{
  "train_examples": 15625,
  "spec_augment": true,
  "tokenizer": "word",
  "embed_dim": 128,
  "encoder_activation": "gelu",
  "encoder_kernel_size": 11,
  "encoder_widths": [192, 288, 432],
  "text_encoder_layers": 8,
  "text_encoder_mlp_ratio": 4,
  "adamw_weight_decay_other_params": 0
}
Rows from block 2 of the text encoder, named by matrix and row number. Rows with one number belong to one attention dimension. Each number is 128 + 24 x the weight over its row's rms, rounded and kept within 0 to 255. All counts start at 0. Numbers have three digits each. After the name is the row's rms in percent of the matrix's.
# q: attention query (text_encoder.blocks.2.attn.q.weight, 384x384), inputs 192-287
# k: attention key (text_encoder.blocks.2.attn.k.weight, 384x384), inputs 192-287
q.158 085:158141128167137121140119145121138136089137131140109119133142121187100114145131125070164093135086128158126137154158097188115168108124128126124089139113160085123119103099120097201105114100145115138115112158105113126148106100168126125158118130127103121131115168081098158104138114170141127127
k.158 091:148140135134127106082115068120114091116137150121123134120122111105169106146167121193125142125131145113080081128135156108167150158107124111129148131129114161105187179133144128117124147134170116118159174125169141112129144178105111153102127132133143099160124135089097126126095121153120118097
q.159 111:153148139167110114149139141140115127128071087110142089171106147205150125105129099113134122144134133117160145115135106159172121100116135128144101115142108130130182152121134157149138131126118103118123136118069136082193144140140142135080101118167153094119144102095116134097097108171125130103
k.159 112:183156125106132130107113116100141122126107123124077110131107143109124149128130123174106140098113129125144120130103114115103168091098108160160132167103100129113154129116139088126129135119132130140127070087106117106106113131126177146153197121123106147159116109144132119138126186100128109118
q.160 092:146099133086138151115174121142144129149137128129141122167115149147113106115099131125078093125094127161154092116159140130158155105120083108137112104140110120138178131130160084118151159156127138101119138174116129119134128083168155136121135140136103159157076158117121128127125155115150184147
k.160 094:126148185066117134146164137098142134094152146125143114142115073133147155103110091146111131121161113123180094131113134090148135159161141116124111116141151147079119129127106125118138140137101144106168160152150130126125117181148135158155146105088130149101145126167190091136130122119111161170
q.161 099:139108049118090120152141086121160116136111132117117110136128123152141108135148149135083094136154154129111065124174140152127085143166157120134095080105174163099112110135126137152148154106156126079147102096145131131102150130104171118114081125140142153134129141146092132124158122105088146100
k.161 099:133094139145139136150109143176118116139154086115122157115140136090160121121109086032094139117111100136105124109120103111168124095113095133101115110109152140123171109127155107115150097147114147141100118142113119164131126147175160137145146116144145136101109175147115080155160093173137154135
q.162 119:095107157143114128106151175137096131117094107117147141100114136084150109072118117137122162119167119111168120126137104113127139122101135093102158150124122115126095145119129164145132162140152124101137139120148172104097116170126129163135117148145138124166171135138111085119130094118110119112
k.162 120:142065086167121126156153134124174103111114092133116154081095117152152137117124131114141146100124149132142111132095116161140129125124137136101134133119113124149167102094133092113145083062148139140113136166118112116112132128145158120129150138125168138136114088156131105141107132113140131102
q.163 104:107123151116132146149138127149119135123147136175145168109137120106131119107134079114137101120118113117184174149073109101117118124142098101127126152131134147099109134125153115149144136134111127185146122142105112115162158120129126088157156120129060132105115128119123130104145119134126127157
k.163 103:115147135138129132113173140135140129128144134159127124188107109129132094156129147131172145111207129162132145139144178131164131154159152143171171122131126116134116145167124141148127148105153119118108149116127150171159126114079113138088121134115161117163135110096132154119098171132166138097
q.164 118:133132071125119131115133142105133127131147109135138112129131119118121122128148120124104111118137126158092107079130083138114114123157100131120141138147168169164128112134119120155142116131139090112131067119145103118107106141092150144127107114100147106122122153171093113150146085120126132117
k.164 104:143134182168143131118140173143148115138120133100138123152134127146102125096090106110153127135147146132146132094173126128128148149111125167123166152163081155169139132132153102121128128097102137133150102117102117147167141148113157109094133100128144127084127106150053102093143127099140102062
q.165 101:130161117134115123101096125117075113145120121105176099125116123127115140093146115090130135121137114095086161138110137135092096113132112120138130130136163110121099144073122168159136098140137118086127124132128140109116111148101160121124098113152161104119145139145179141121113091154119141129
k.165 099:113107158173125128131154107150208130129126129152159096134145099106109108150121120091164130172139105118123143106108127138129160140148135140123138125113141098170136112163145133081155106098121156121112143115136128152136112128105106143121171132141118138155109074123071142130152100106109112098
q.166 087:130158135125113117113144170130100111071134119165098103134107152152130149163137133114128140127132127123093121115120142099117102135120109112149111129130115123116165166122162089119087146161142122120109145150101142108116107129145113113105143166135188128133091140083111119154147110126148156130
k.166 084:158086095127127124122139110101153122102097094109122086134130145150132125080150156134139109123133111144105103144123087173098166138080151126060093161106133129123157124102125130108125128183146116146148108129164093133115165127147169119140109130166076125110118129159139111154088116143087131140
q.167 113:126170134130135093127114105147124128120145139131124126155200150159090095152160127132125145125110130156080125122126097151104142098102101139123120147115163103101208129145150128133132110135108073131095115140084113135088113104161156129142129146125100115153126125099046137180152083095116141102
k.167 110:153121151113129126116168140141135129096104098076121125103121136132146144084135107148105135125138122121136083159139135102113148127098137124131194144138123145105131142138104105130109133063102133084167124149101153083107119157128125143127084105151118130108182120143101142143121142134154131127
q.168 095:071113161109120118132131147139145146104095133092124124114090106108127109103136164079170110140108125125143137135144062151169141145115127128130105141167095159146121128068087117190121128163132173123157167130140123102123150129102148123112096135120165104085138098184148138093124129194151161087
k.168 094:103115145175107094144114077131123130119106171142121119176105148126109108102153167136157099111114115143135165119127169109154135138154099117156116121101096136156176104142152151108170126127139148170141120125109144140118100144117128137127147126148153092179098094078123108121122147122145121146
q.169 098:095137158129148116121140092070106155097103088099103151120126137137182112117170144097137159136116118141155179114124125109115102139066074152129090119129078150143124152091158136118114108131149132146135159133098140108127157152107139114107137107128106098111119145137139117167108113141131107118
k.169 104:160085092125080128120099115099113118159129121090100111145141122153102108112120138146081142110099111146108141144122134147111143173120150129150137155144119138084117099102113112116121149051139111141169092123146097078149084124113151139136155122135149168116125104121081113098104154102110122137
q.170 111:123082127110108117087115115131113126095127175169149109126116112124129132132142098163118136123139150103130115162118147113084085126142175074120171108118162163108146126155148127097122157136113150118101119121148134170067126161120121150157150145141126160135120165122154084131122098109130141150
k.170 113:061121122121120108164162161118103146122117112095143108132168176108122119127144158094136116183129161130126152148142138096132115142122171128153134121134115112168122106175088144152115106153118107087033128143096144149118165083134124087143066142130119113138136130114166114163134128131118096166
q.171 107:200149073098111133141138118132133142126142165163113123116162161086089122161146124174107154086140131148090119099141132149141148117129145124141172126149170117115128152164107071111104124101132085121108110090132149085127119099132092155148152157092092140168117135072172129117140103095114157104
k.171 104:121090135137142167152120155151110130094103124143133117103147115127152146092130120076123105142094130104124131120135080174123123141108137132110121115129182132146080145098142142131112093145074116127124163142120156135120119112177120122146078144132118118133137161185123094132131084153112141146
q.172 103:140163140163142126134162094079086091156132122145147120155125137109124130119123040118156129138151103170102142126148097143163132086120132114118148138141132148188124110091128129119157120161129103103104116136129141132176153110134137113149101139123138114106085133161118086124134137154112145076
k.172 115:131143140109153150185100146090115098128110150154137126148099104117146092062121109157108083084113125164142140130111115143101173105100138118156112167094127134095150105117160126117139119104153154136137145132104125128167146122100171136144145187089075091121123143121118133093118151110133144111
q.173 094:096111128126124126155132158160176105125203116187149133158141128103124146156106114176133110108146077112146147177122121154118157165115069135149143098173092079116086119145160132158117118132099121146126100119145117171164161103121141099147177110119099118142131143102140137155110152123140103140
k.173 093:103127117137130057123085110114116134101145104142122130155149105154153111154119125126133110138151137104114130120141141159143121140151117114144107140108155107105119144131072139131073138142143111096103145127124101119153145158141095102131062108160095161158172098116158117118139146097122147142
q.174 108:166128124130171166129107090110145105139165125141143119150135148111106134132148107119101114106108145134083115149134166161085133135122125113135128117103152119118116131162140123174165118143142080110110066131148097169127108102120139173151126170080106105166099167139095119115179072114149123124
k.174 105:115114153164170116094146129131168117116143142115140152104114109125150108126111100125158120156161131110162148129112129129103143143131146116105128112140126144110148117146104138099124150084136097124133144141129125130151125175102128106120138115131132115111145112144114129132109167096115143116
q.175 129:170148119116120147101085114139155129098154164150120128137146201130108124155145116137071114146132094139104108147116150139095165166143121174120155105086180105098187145177120132094113120082122108092113111133142100216116122109152103097184127148108111136139116128104115128172154128104123110140
k.175 125:104134134125131151126144164105142143089157145116129166080088109164175136139093108084145137163154125129160112146143150131126113125126166115117085137177129090059078129109120158141122122093146158097129183167119129129157120139127156118152091115134135119121133140176168131164119089146100157144
q.176 103:106159134142108107151109174137147178111041087122115104136119119114136100117132134131131154128142126117141151097150149111148131135085144140151140133101117125132110159130072116127113115119161118118135155102142147132154154170150090138144142130119129131153145151136092118121160103097107104106
k.176 104:122118095159106098130126088143135089151095133155114108094130128144125134150183142150166161100097125121136103139065109161122120089115074106113149135121140079154159128092151094110127127121099142130144154123150129098080146105159112124157118146122149113173110116102146108150120111158156135148
q.177 090:138150124133124118143118136114125084155132203139143098131163139152122116097127123152146151109174170109109104110133148135098131125111141121152165150120126128111088127148126155121158133140128131141116155101131108153115104109092158126125137149130087116088113124110125147144135109137136120110
k.177 093:117107115146133163143159092105136124109128129142122121133099147117093126107143124144125094090125092148099108093076120141117144113156119120112143080096143117162128126191157108147141090098109086116114117097128170093102126148134124147159107109125141133150149135127096153132136119072122133060
q.178 097:127117114082128133132162143103197113124132100161116090096165120118173101139112151143132153132161131144145121099153105151137129135152136155140149142136092164189091134149144137136122127113149099155159124117147096116125128081111126119121134153131104082124082135139112135126136136106154103102
k.178 104:160099115126134128157108115070124125117134108148108103141117156141101126121154123119127085095134123145109140151103119143147109091116139132110166151096121166148133128123131114143126090180091110166106136136098139087150171098098162086127126127146095141088158140140119129080143139090157112126
q.179 099:132136073106122182111134137152165150166134132142155130146132140097083098082090128130112118103137130141133128095165147176170146131152084087131145116159118076135133099117137132147126159107111132133158091160124110127148147099118155152148102139126138116109125136160145131140125104139163171158
k.179 103:076105161169116133110137120130193120113138148149131105143117096153118144119117076126190102105145113096137170123064109116117116138176143096133140098136161125123112202150144129118169103144125143143148149128165132163145159126096153137111157125141102115138112140165159116146151152146103140130
q.180 089:184097108110136108122136138115144122138145136085175119148164129145089138124123113104105158137128148138130127139207111153081135159170139152113173096129108130085125109127137147105114109086143109101102136093128134157102132092134109156173113132107100160115129124127146104137168149114061154147
k.180 093:139146159111185126124173137141104180096170143130141141097090144125165122108129116109145102127101092135152097132188141142124122111124146143080104104154138129136135123131161125161143094110134145092125148111136121145143117150100143130128141132121123093104103120191148141143097086164142150112
q.181 093:116164100141118125126124114152111139133108070133172109163097130128143080117168104140158087125107111145117146102121138149119129134132128080143119120151161103155131158110116116163132087159127121108113099087118145125125087166148116167137081144124120083149136138100147110109094084140116132119
k.181 090:112077112140108115098114136132141123146112160099098145104111129121146130103139108163120129122151132109129095127089120097140156117049130145169150134094108140103138187107107171124086123086151140113140139157119129106116132091120160118107103143113137123130125129071115146129149129117133115133
q.182 105:088137158127110122146126143175114131141089154096156130156131132126114145139089144119141143128120109084164101135155125080153135113137112153149068061154116093110116129082111117142092126129095192113140152120085130088122173120165163113113119141105133156085142111117176138164118165162104167139
k.182 114:110138105131094085070130075147158140133130129141123130174134125127139106133117132113097118114136095133101127117146151141144102164127121116123112089150145105087150145123090165128184137158172101105130118171157130128115079126164130171124143109151134143168096120094169081139148157167128152154
q.183 107:156135081109102124108121127086091128142173141142143108140107134082138153110109110153120083114150133155068140142167142145119130168139137090125171109102175089135123115139089164133093155137162119115132056132146123175119123140083148129130140116112149122177135150146147109099119120125097144120
k.183 111:136111154128186119194094133147109107133156133112151178081155078108154091144137103103127125130097132119124118122113121181139127144098167154108116150127131123152154144147131145138165121120100136116122126133156126171188141120155119125096080191111113120140109126162090135141126141114094130137
q.184 107:175120141170142135147120166109125149100142136173127122122117153102112141179083095140175145157160150132150099099116129127129139130117149139104172142098090090137097143121114129086090089072170112133125136137149151111119112108123095133129161142091141112129149119100112114132147135097155120109
k.184 105:157138101132157118126133093106124103144088130135111120139103121134130123142124154150165109150154129130128145093141102149126135077159104130104160173102159141170120143139104114117080079158086099132118139137128143141135154128123147113150092149136128147133124152174098113133100142117104150099
q.185 105:123110146143110098118154150137088131108096084114147132153072115110143155125148085117156135137142106124143094087142082100130108145133157104125164150147122115102134128094144118117120146117170175112117127118109161104120114179112124166125106141153143135137151153093131122089131132163132136137
k.185 099:155093155154106133133158081095145132151099110084107145123078131137177108090142157168152092102119125125111119143072133134153168135134061156123092152094099140175166094162161108140111069126127123138124112094129083107127125111108166126109147159128134136159105104152117096145118092129115105105
q.186 100:092152140122100136140126113119117078138141138140114120134136141134083118185098109105076116125089096138144148134111128118149099134142165157135139139099142134120135109169177097107151146116151103125125135162172097134136127092111102101142158153060117121138081139111114141164087118101125141175
k.186 099:135109105088134146164140111081155113118115152169133127149134137129139143106135121140110085139141101189143124142119135112133132154154113116092126142156080143082096140137112151171128162129114131155106140116124128145147145125104157126180146109098098104101136161089122120152108136136100126144
q.187 107:150099107090141134154160155113160132097083109143098115085111108166121122141150114097120128149103117132155134162139128143123109146155212120117090125081121180110094127113156088137111175125147117154124163127129086090134151115132098111156122109102120129115105133166159155119125123185153101137
k.187 112:142150123110102143124112136088107135125119136138158113161136126153097144125118160138136126112104105178124169136130109132152131143150184108127104129126113123108129130126119138120147145197146108140107144127150166142158154083096122129130127125149140123140101113123153138098110175139112130135
q.188 085:146095161142155157092108151132151121139169110124103125113086150136163128139085083161147104130147129104170121133146146104120156102157114117121105147165133142153115147118159132128161114100095153135148087114142123131084128159153138086101171138099179113083112148115145107119133100085129093131
k.188 092:153132136163102129078111112091195124134097156138149133135102086114139103153135141116145164102175134108133142127119117174121148102123139116126115159127144123130104117160093146103124141171175120133120164167150108169137148099151161107099143107163121169126123138138146103120138128092097138123
q.189 104:104116116096142143134156100155074153146106108120124137131112134152116106087166193081118121133081163108139165123171092058154113132113099110152098070128143165136138133123141088159147179127133132111128149087111126108128116148150148122135129137133129136145103154139155108124133125147139160150
k.189 111:129097133118093152154153148113168101149141144113137118136157117141089127122084100145110106115130148130156103128174133109143118158142138135106099092126109152123143156151108158150160151152171077098131118147115098114127135168162180114147176114105141145157147122124157118105117146136124119145
q.190 091:102118100189099131160140127146115118123103108144145140105177118122136107147129130126121161101127115143126125112109128131135129115088134133122150158160135129120143123143135100128140174119134137123125150140141150102151125175142092156136175121113097147171163117087135102127096115103136110103
k.190 096:123083126136127097160114124134094136147112096092124161124181165091150137116140145136105152120082175136096084130075095146161105133139130121116165132135128158138109144137088130161139162140107099120115109111111135105087146102187081119113093158153160126092137139097111125126135122122116102155
q.191 097:117093135134115130128142110156088126129143138082140151152114131099141150107126107141140094098143137147090145122106128067102114129184101088124130096117128127139116119089159138107124108167102174141098114112156128113034082164108141114097129125128145157118130124154177104126096145155142118174
k.191 088:107162160159138139149153154134133128132125120106142127139143117119156129120092119111127137170131133108165121120146169125129134159137137129144120146120084092121141087164123171121113121114109125098116145127139119156175131151159158155167111101122150120120118099153143129158116143126108107128
q.192 125:112152094078104104134109142128120164105145132143147115096103144075114141146092144104091134129106140123141145106110116104145152133128115136154124126093078170112148146132123110119128144116087126055165163126121144169113142104165161121129128155119122145139117100166087134097145160108100162100
k.192 120:096128128127116101146133127141154133117136114091118175114130141164161142127103139105175128125138129128160103138124120133114115130079145152115112079130105153181186132141149082135145120113113139092094177103111096124131133131172125104134114162141168097129123119063164141171127133117113098142
q.193 115:103157147085094127121098092163175133124139132157143096126111124114144148123173101096091153119110120107136087158158140107131096125119131167107134126126110100110171117112146153089158152160117127149129119141139123160109127140110130097106126103145125123163128119124158106106185139120138113164
k.193 101:123151112111127120129112106136168086124135109116075121104162125115151117116117146121110130090132091150166124132087161086122179125114118167155127149124103107163116164151102138149130121087117140101145167158084136107134189161146099150098117154099116094159122112155136151138054103119141143131
q.194 110:103135125107133173112119139144130152175095101114077145139127164124167128105071180124121153132141123129141117158160190144137137104144130122088125129097120131118169146138134101142110147129162150141173130142071096159097105107154092132125103133106145123143137136112146109085149159129115164124
k.194 109:122132144120094111144132073121152143095107123126166125149110107092132125089129085174178133126115107070130154124122176128173135124137124105143120154091148125149103141091110121131112091122120101133099164100130109096125120123120107131146170133103100136120146148160166129104134155164145111136
q.195 121:154136144141161146120128148157097126112145136145130114116144135164111139116076171137114119104145133150138105137134139102176141145111111076124099144131128142121140118149120096105093165155112151143169135141094110137105078088147113082150110139155152156158113148117125147149127117133150168176
k.195 123:158191112138124105131080100149135108109132118122099110126111103131145190132140146162137156092092134103113143112160112146120095117129122102112120132097134148089128125094104111145132144161117094163154090123143135111134120095099126111111141115116167135078128146131150118126143089133151129203
q.196 106:129120196136119111118149077142121129126138145071156111151119135122141148131158113131096145160073121095120139169100111104128134115123142161137147104163121143150149131139165125103139138131127087114126144175151108109103157143095149086129124129186135153101135162132087126157125145124106114113
k.196 097:110091084126135116183143122136128103117131125119110134126123148162134119128159160144114132142141144143155138137156127091103099125112137129142121104149158151075129148137104114109117187106150104085122140108133136128141116149139130109109096122134099105153119144096123110143117117095100148125
q.197 102:114139139136123149131146125131106114104126149102135143119119162086143109158096162149168136115081122094138151137136121084104132080137127134136129111124162159157128090139091149133112146146100163087141101102131146069129149138123132093164114098115133156165146164129138147123106156118118132119
k.197 108:137133144131126118154129148127106112134171129077145134135143114119092116102167105102123147085145102087145091110163125132118145124101117137148102092091102139133138120172126128152134146132132102119129166173158099149094086157118140103086108140113124134138099142109104130149101122155128091146
q.198 129:166143112123130125136138156145118109139087141116119146124107122111129096123051185133149152120122138106128121195132131106124109118137151154139126162106089090162142072109097085137137161149081134074151132110114117100103148113170140113134129146124132158152138133098105105134137145123091145140
k.198 116:117159147150107125097112113141098125094128163097160158150116138089127103117114106108184107111181104110144155141154123115145109140102148124158152086125107137178143127174122089184112134125137144115129149142130124108113109173140125138136143160115110123127136115143196168106069134117147099104
q.199 110:129156119125124153122088105180121120128168106149119104129130092158115125131119116111098131150145112169138144127115102154119112144110108147101147114127118146055138105170117131104123128131075134117167169135152113162136124147128152125132092137191160144153168103094088153114158166112173107151
k.199 111:136152125117139130155120095123125110132151128156123125145162137178141145128087175183091140113056109135101144142086133127140117149132117093145111122141146136121144090089139155114136151139144123105109149105162122104097161129139130089110161089146142116105085111101073135125182145120121138196
q.200 106:124147128120137112098143119142110136114079152128142120138098147118122168137110150117097150137091150138117125122135139125110112122145114144094111176067066097149149151150142105121097146169074168096178101137123144134110156111188168168151139127134120121133128125103133112116160190107095132119
k.200 101:121181142102152090109135118141135093142102127147126124150140101114116159105131146129174105114178090153138147126112137134177128111100113108168131083100129121163127129136138112136127121133141097130123150110113123147141151150165134151106132164119152106099113108123158136120150087142131120148
q.201 113:095113086130173123127118156180142137131180105120157123127130138137149124080147069096169123098147115141140120118145146127084118158102105145156169116115140074104106141107095144182150095150136146150112131103110139123150129113102167156112115137148146113156143149123109128168133123144124121130
k.201 104:142113160139153140147094145114122137115168132137117122144137121156131125132118144132090103132098123141119080095131114179146149122104122143114104149090169165157150099159122145169127152112090105134140107150098131137129127123135189110112134102132128137111097132126115117160114162071110079173
q.202 095:138130147141150175106151146128127121130113127105129125128113134165133108119126173163122122148126130113094127137157157137108084136154149115139141115123103080147096111112140152158138110064142156128155102110098134137117134145124115150166144123077137103116132176110124111121128091117115118152
k.202 103:117123138103110168114163107100149141118123132145128158111091179120163137113178115134166129099126116090067178130111123148194165132115163127136110169133158165134090122133129103131109156102104097154125148093121103128157106132095110141149101169104137106127132163136132147101117115122134105135
q.203 109:100157109120151118156144187178129145134102111107144132118103134119183128121112145153152190126118109071093117156142122077122098125131117137125114163147152122187134117140088161130093145154125147109103147103099125111119128157150138113148155168117115110076139153096157088140148143118140139152
k.203 109:111117130163114117132128122126112118113145121096139101135112161124102098117134088132162130142117104128147133132128141117162128101125152100137136140115128126096141117135115139164096129153168109167171139130107096169122129137145169126118139136110078137170120139120162137095098109130111130135
q.204 096:158144160093120100109094120117132079113138146164142137128117129074107130149138102157097137125118169109156132128124146103121158131072122116149104146160152179107137090140133102102152115109122153105120088139187128125127143140137136139091118122116116125180128128070141152130116107113182162115
k.204 090:077129121138128135104088139144089156121085143104131164123110141086127091141108110061135136122182107079141102125121107130106167111139161112153114118128113126150165128146144121121110124118142178097101160125111116117105104171122140125115145160118081114111104164138129146142160098122111137091
q.205 103:104147099133099122091097146121096096138111160135104137126123125115078116141112152107102156089155132140110116132139129139116149094119124155156117137101143146142134120148132088146081151118100173165145097103128100089102099081128103154148119138117135160195109097108110126126130120111129162154
k.205 101:137132110094108125105113087108115112136115145144113147092099098116092113128126111131142140155170126094157104114139121104125143162161149076174100144135102123099147167111147127114140112180082138152185146130121122131135120129125128151086155135117211133099123147163128133111101069169176166160
q.206 111:143138107111173116154121165133108146130127098126113132107124164130152121110072168123123151133136152121117125145125123088122161127128107132145143161100122133145118187160116129115128146135104138070116140170077123084121153113186157133165135139150098134137153164144145090130146113124104164132
k.206 098:135152158162091167113115102084100119072124143117099132146098131117108145109104101150105129125076100099107117106129139163142129101115103096143092152107126117122152079071114118151137108151092117146133149138104119084186099146126144147106170143129136142150125136136180159096112135144114125174
q.207 097:104113124158103166192092127097142106133120093160110080121127107156121125107126121085173103099082109146128123131115159154081117146116082137113103142164176126121119145139122182106115136139105159116140119125104128110139112140174103186098132105129175075125127146116170160135142135104148130099
k.207 102:123112132103129115115117166135108117152118102083095133143184085142097172102111063123100147144099156170082091144128146148123128121168077103166120128084122131138108106140105187127129082144092131126102136139148162115125117153114160160132154143109141195109110127140149132160139146113127131139
q.208 107:159123174090119102141110139118115121105153106156149112133145163108096142125161097098115110136167173117140131072149137130105174148096112127116116131104090124126133156122125150141155091124108109132142157145138101139157164159141186075127097157143112107098145136165109102103125133141126122110
k.208 100:161136129120142139124118147091082149177113124155090098140125129134183132119116170173105128126107105125141110143135113156135086116106096173106128135154123140123119098095148138128139092121104147136115134120127135146174141106147141109139128141119161162126068069149105139107212129149109103134
q.209 139:140134161183149122119126097119132102122163162141135117124157077149126081139152082126132099128162100149117171144113103127132117157096145106143146090125168157087123150128128142156191123169158135149107119120164123111171144137106093121151119126141141152137153139121126124156074117112134094141
k.209 137:142128137122107135132136149135144102119160126136134133145174119176076119135096154153093127123098165128106126116118141096083147129160115114123175156133095149134125105142109134111126131097142130105127144125125143139110084126109119128161116100155112143115121144101082135183152172100131168166
q.210 109:123125068133159114134172142135132110129122118116099132145121088127165141131097151174103149133118117106037100097130125129124146130165145113159123141136165106164167097103148149128100128172151181148106081106157127113120087131125132112143163135097125118187113097137112134119092138120142111175
k.210 105:158125161139084117096165115134132146114155143099135142136120139147114143143170094141141124124118140160164166131147106150132157160151140132136139136099139140101110122089115091124111118103131130134153133137115101106148084132108163136091132137107093130177139123121132115115130133116119115161
q.211 113:146148167168147105154134120124148105141109119153136112129154109143123126098105057143144137107170054152129196126111133144125142127142128121117109131095136121069127146145158151111122112119151137160145165141131135106155134128130118136135113110166122150156144120130145129127125098123144162142
k.211 100:151164143105105118121112129146130118136111143159093145150172076098072157138131148161119137098092119118074124110133122118127137098146081113151134140143149137152099163108135121123138128156158127109139136157105144114115119115110119141152090100153140163093141077093133154170143158142134144144
q.212 118:105163098096106165156133161162138150159136140091136095127164129161127158108071107137167109137105094147175147125139124180118116134136113175102139118107095121139139120158131090093113117112151104133203125129121120111094120103113146151098114141144117138142138122152126115167109143111110131132
k.212 114:163143183082137115148146157159155114121164125141097153159110114118099152168171124134135170133136114150153115128160126135141134154080096128129110107138141177124098118166115106151129129117094099122165148123111115151150142101142133110111126137140171126089134122150116152117094152117143111111
q.213 098:090111083186161130121139141116113115144138129131114125165092114148128158164095167097154105139082125111119137115129120128128128144120130124145174054095127143141097096088102123174130151135088110105118151103127132121106139148089118118173122151119132108104166110110151147169092168177093107139
k.213 096:150108114137140146188161098105142055130168112142072147140148110151132153170150128123103140093152124100127123115136144111128122113097162139120133162145112142104101093143151070154125131154141122152121121133138132171082112100114126137133100075086115109111138142109135127126098104162112150148
q.214 110:118155117124095136105099138141167101146095109123138124150132136122140134108145137119108143105109130104088110153130150130109132140107118174117114201123091087125121142175134159120124137078090130126139090147105128133144112106124135151102108146122119102119104143081142129116150108103144142098
k.214 105:164143109158109113128155101142160115092107108119119106091095172122139135086154097112132139112145111067101133126114135133129139120118122120126116159136137143137117117133108124109121112110086162135113117118063137105158173133116095092129135154096120111110125137131175122139108111098155110108
q.215 122:109112126100132148094153141132088188126128137114125152153104163150155106151096181126134130149119141080108101121153114114136107113108136125146146060144126119113121086080081175130130142141155082109095165089111104169134110147110107139154118115068105092098139109168138111173138157132129097113
k.215 108:104110140124093101165121076087125104136130139145125118159129144158135164125165108153119122155124127092131127131128188123124137105111112132110133118109127159113106167123160132145140140103114101173165115112160133122131167082142138129145163129085150099125109119123181137120138167095129107130
q.216 113:073116145150110163134102104143134119138130078158137120121077110108094111139076133128144122124132157136114156120045118120111119114117115150122119139148131158102160166126104167133159131147130102102134135128072129151170134154187170136107166124107140117121134104157162113089128128120137117094
k.216 112:115121105122117083155105081165156102113133121097104158163158096130129114130096089151137139128115146122066088178080143129152129082136112136177090091177112101118146124160130131098133123150132157125100137130134123136097151080130103124140131161071165166109094126114124136141163159127104162126
q.217 113:175145123099118134124157108156139103133119176134136104127114125111112156158135151132098113112099135128140113141114112141133115131099118153125119092187148136095120081099115145131142127129123135117135110143137125125119099109124129121123144112108104136179129121145168161137119161128162128135
k.217 101:165141079148140103129114137142109124147154132098148160127144134122123125113097101109126138130128108162152067123093134123149137154125130140115147107107098153165128136154109148094138151077120108126126093145140091113138106123148086105095154167121128069110135174136127126121119160131102094084
q.218 113:159097132111104184140163125129115134125097134092100128126138145140130100143154196130132127125100137111107114130153144132139163120153137132115089098137152107166103080094110096127120184138113112105156101138142156165102107117126104084155099129067141149158081139114121125165145129123097114110
k.218 111:113170164149130112103143107136124146154088124155150125153082107077107147094155084123147179126143144139089168141170080118151137119155134162128164146110121103119049118121116141152109123077158118139151120109139115104139103140089117131106118082077139134117131141149152112095142119143195109114
q.219 103:088115161105140113088138122148122133117174109141163105114078145064111116114103095164193105135142159131127149136145131118144139155118136130130103147148105116112135157120130158116161109147146082112133135160160125177127189150127132085107102138147114110116128139176127151136163155100151179100
k.219 106:075099123134145122188120118115105132114114126137122136148123115165166135101116144121102111111102118124172058137099163150118131082121142155125090122169155125109130093125132151097109156125103174124125113103136095134117166115158142098118093130148151116096115098134098124128151134110162139107
q.220 106:107186087152089147121100125095156103164108140113119128131177116158129166137104153151120143098071109152120105132118144149118118139119148143135173108121130134148150124155161113116139124108121134096116105158127126070122113100126137183137131121134170157120112115111125179149084127136139120109
k.220 101:152111110110130130154045096170140084116141117079146136119169088107094121161108116160147130148141107124115158136115111133112136112128094101118139134101149123141132139147155123116127108088153108106082161119137142112090106142124121138119147162129136123148161133159110131150120123149090131171
q.221 108:171159129144164122108097160118147093129145124134106148118170139111117134118110139093106126117155137147124138104164138170111164134116120080134106170121161119159128122139114134167133114114145149151130089143130144112127111123116109172120144103114121114130104128109129141093127073147095111123
k.221 095:112145114124147175117132151126124158112145146152151139114093137108136088128113146114125113162164133087097120083151098130104157132144125127137167085120124094131161126132184144171138119154104131148149112164164127150119113147109143136136191131136102150157109154137119130073133122127142118134
q.222 110:127131111141173132153120140122143114142113109128159121127104148142123132119136139140113118157119134138126147129091121141107116114111160074144165134118146183142119176166132117127136146094165156089118125117119143122162138155121179160141137142124162118110120170125130112126123114161123170111
k.222 094:137119125151125128146158096113185096125094113117132138130106139152107152162109077114149124148102137095081159129144107185165141144160138147168115162144116128107177106106129127146129122149137139148102138124117067118130087149080165102167103100116119154127166137117133152127098147164101153146
q.223 131:121150129160153107097105123122091128086144108147152150129119157096100112130052087115153140122178124125159161145131118124117177109107158117112170180088131130121141129138116096119110102092147142129120162117137136159126134118104127128115107140137127129106117120096116101136150106101109152129
k.223 125:109101145103134130135134149103113128134108163099125097107136153155150119127117189132115158136100133115111093154139106143102129156131138118128079135146175156117156106117099156149137162172130145112112132111126129103098142127129129102146109121139140166116137108121144156123086101153101136123
q.224 106:150147188098168071135135139162085091150126142116155124104121133126132136155099192127131111147121169135152107169126148109141150106082115134157111147123118138141110096123125093110116076084117086121138142167140145149106108159138105132141113127103119153099122145117143119177104113144144122093
k.224 098:102119096106112146134100123073131145157086107171147143132125136129100099105103124123136104153143119101097145127137160106146147133189103128133121115136145129098129135151167129144150113100133129121142146124138158115190094124149125122107132135126147103171145066130154148107146114129128119083
q.225 093:157101180105134126133101105117127107143158121100108166102126121136148076124077164127127092107120162161160118114124133115131090133111113118141108136161129125073144097129124080113180132202126142110151136133129130161151108091124077111161084120153152132184151102145112134143116123140126097154
k.225 094:137162151117140151146075083111095137117142135132126150139149105093147107166135137151130134123110116073134128098144128122115134108127095144165142086121139146114132130169138098164140151145129138089145101154103146126161133137135152170106155120108152129104089124095137115163087134122153133136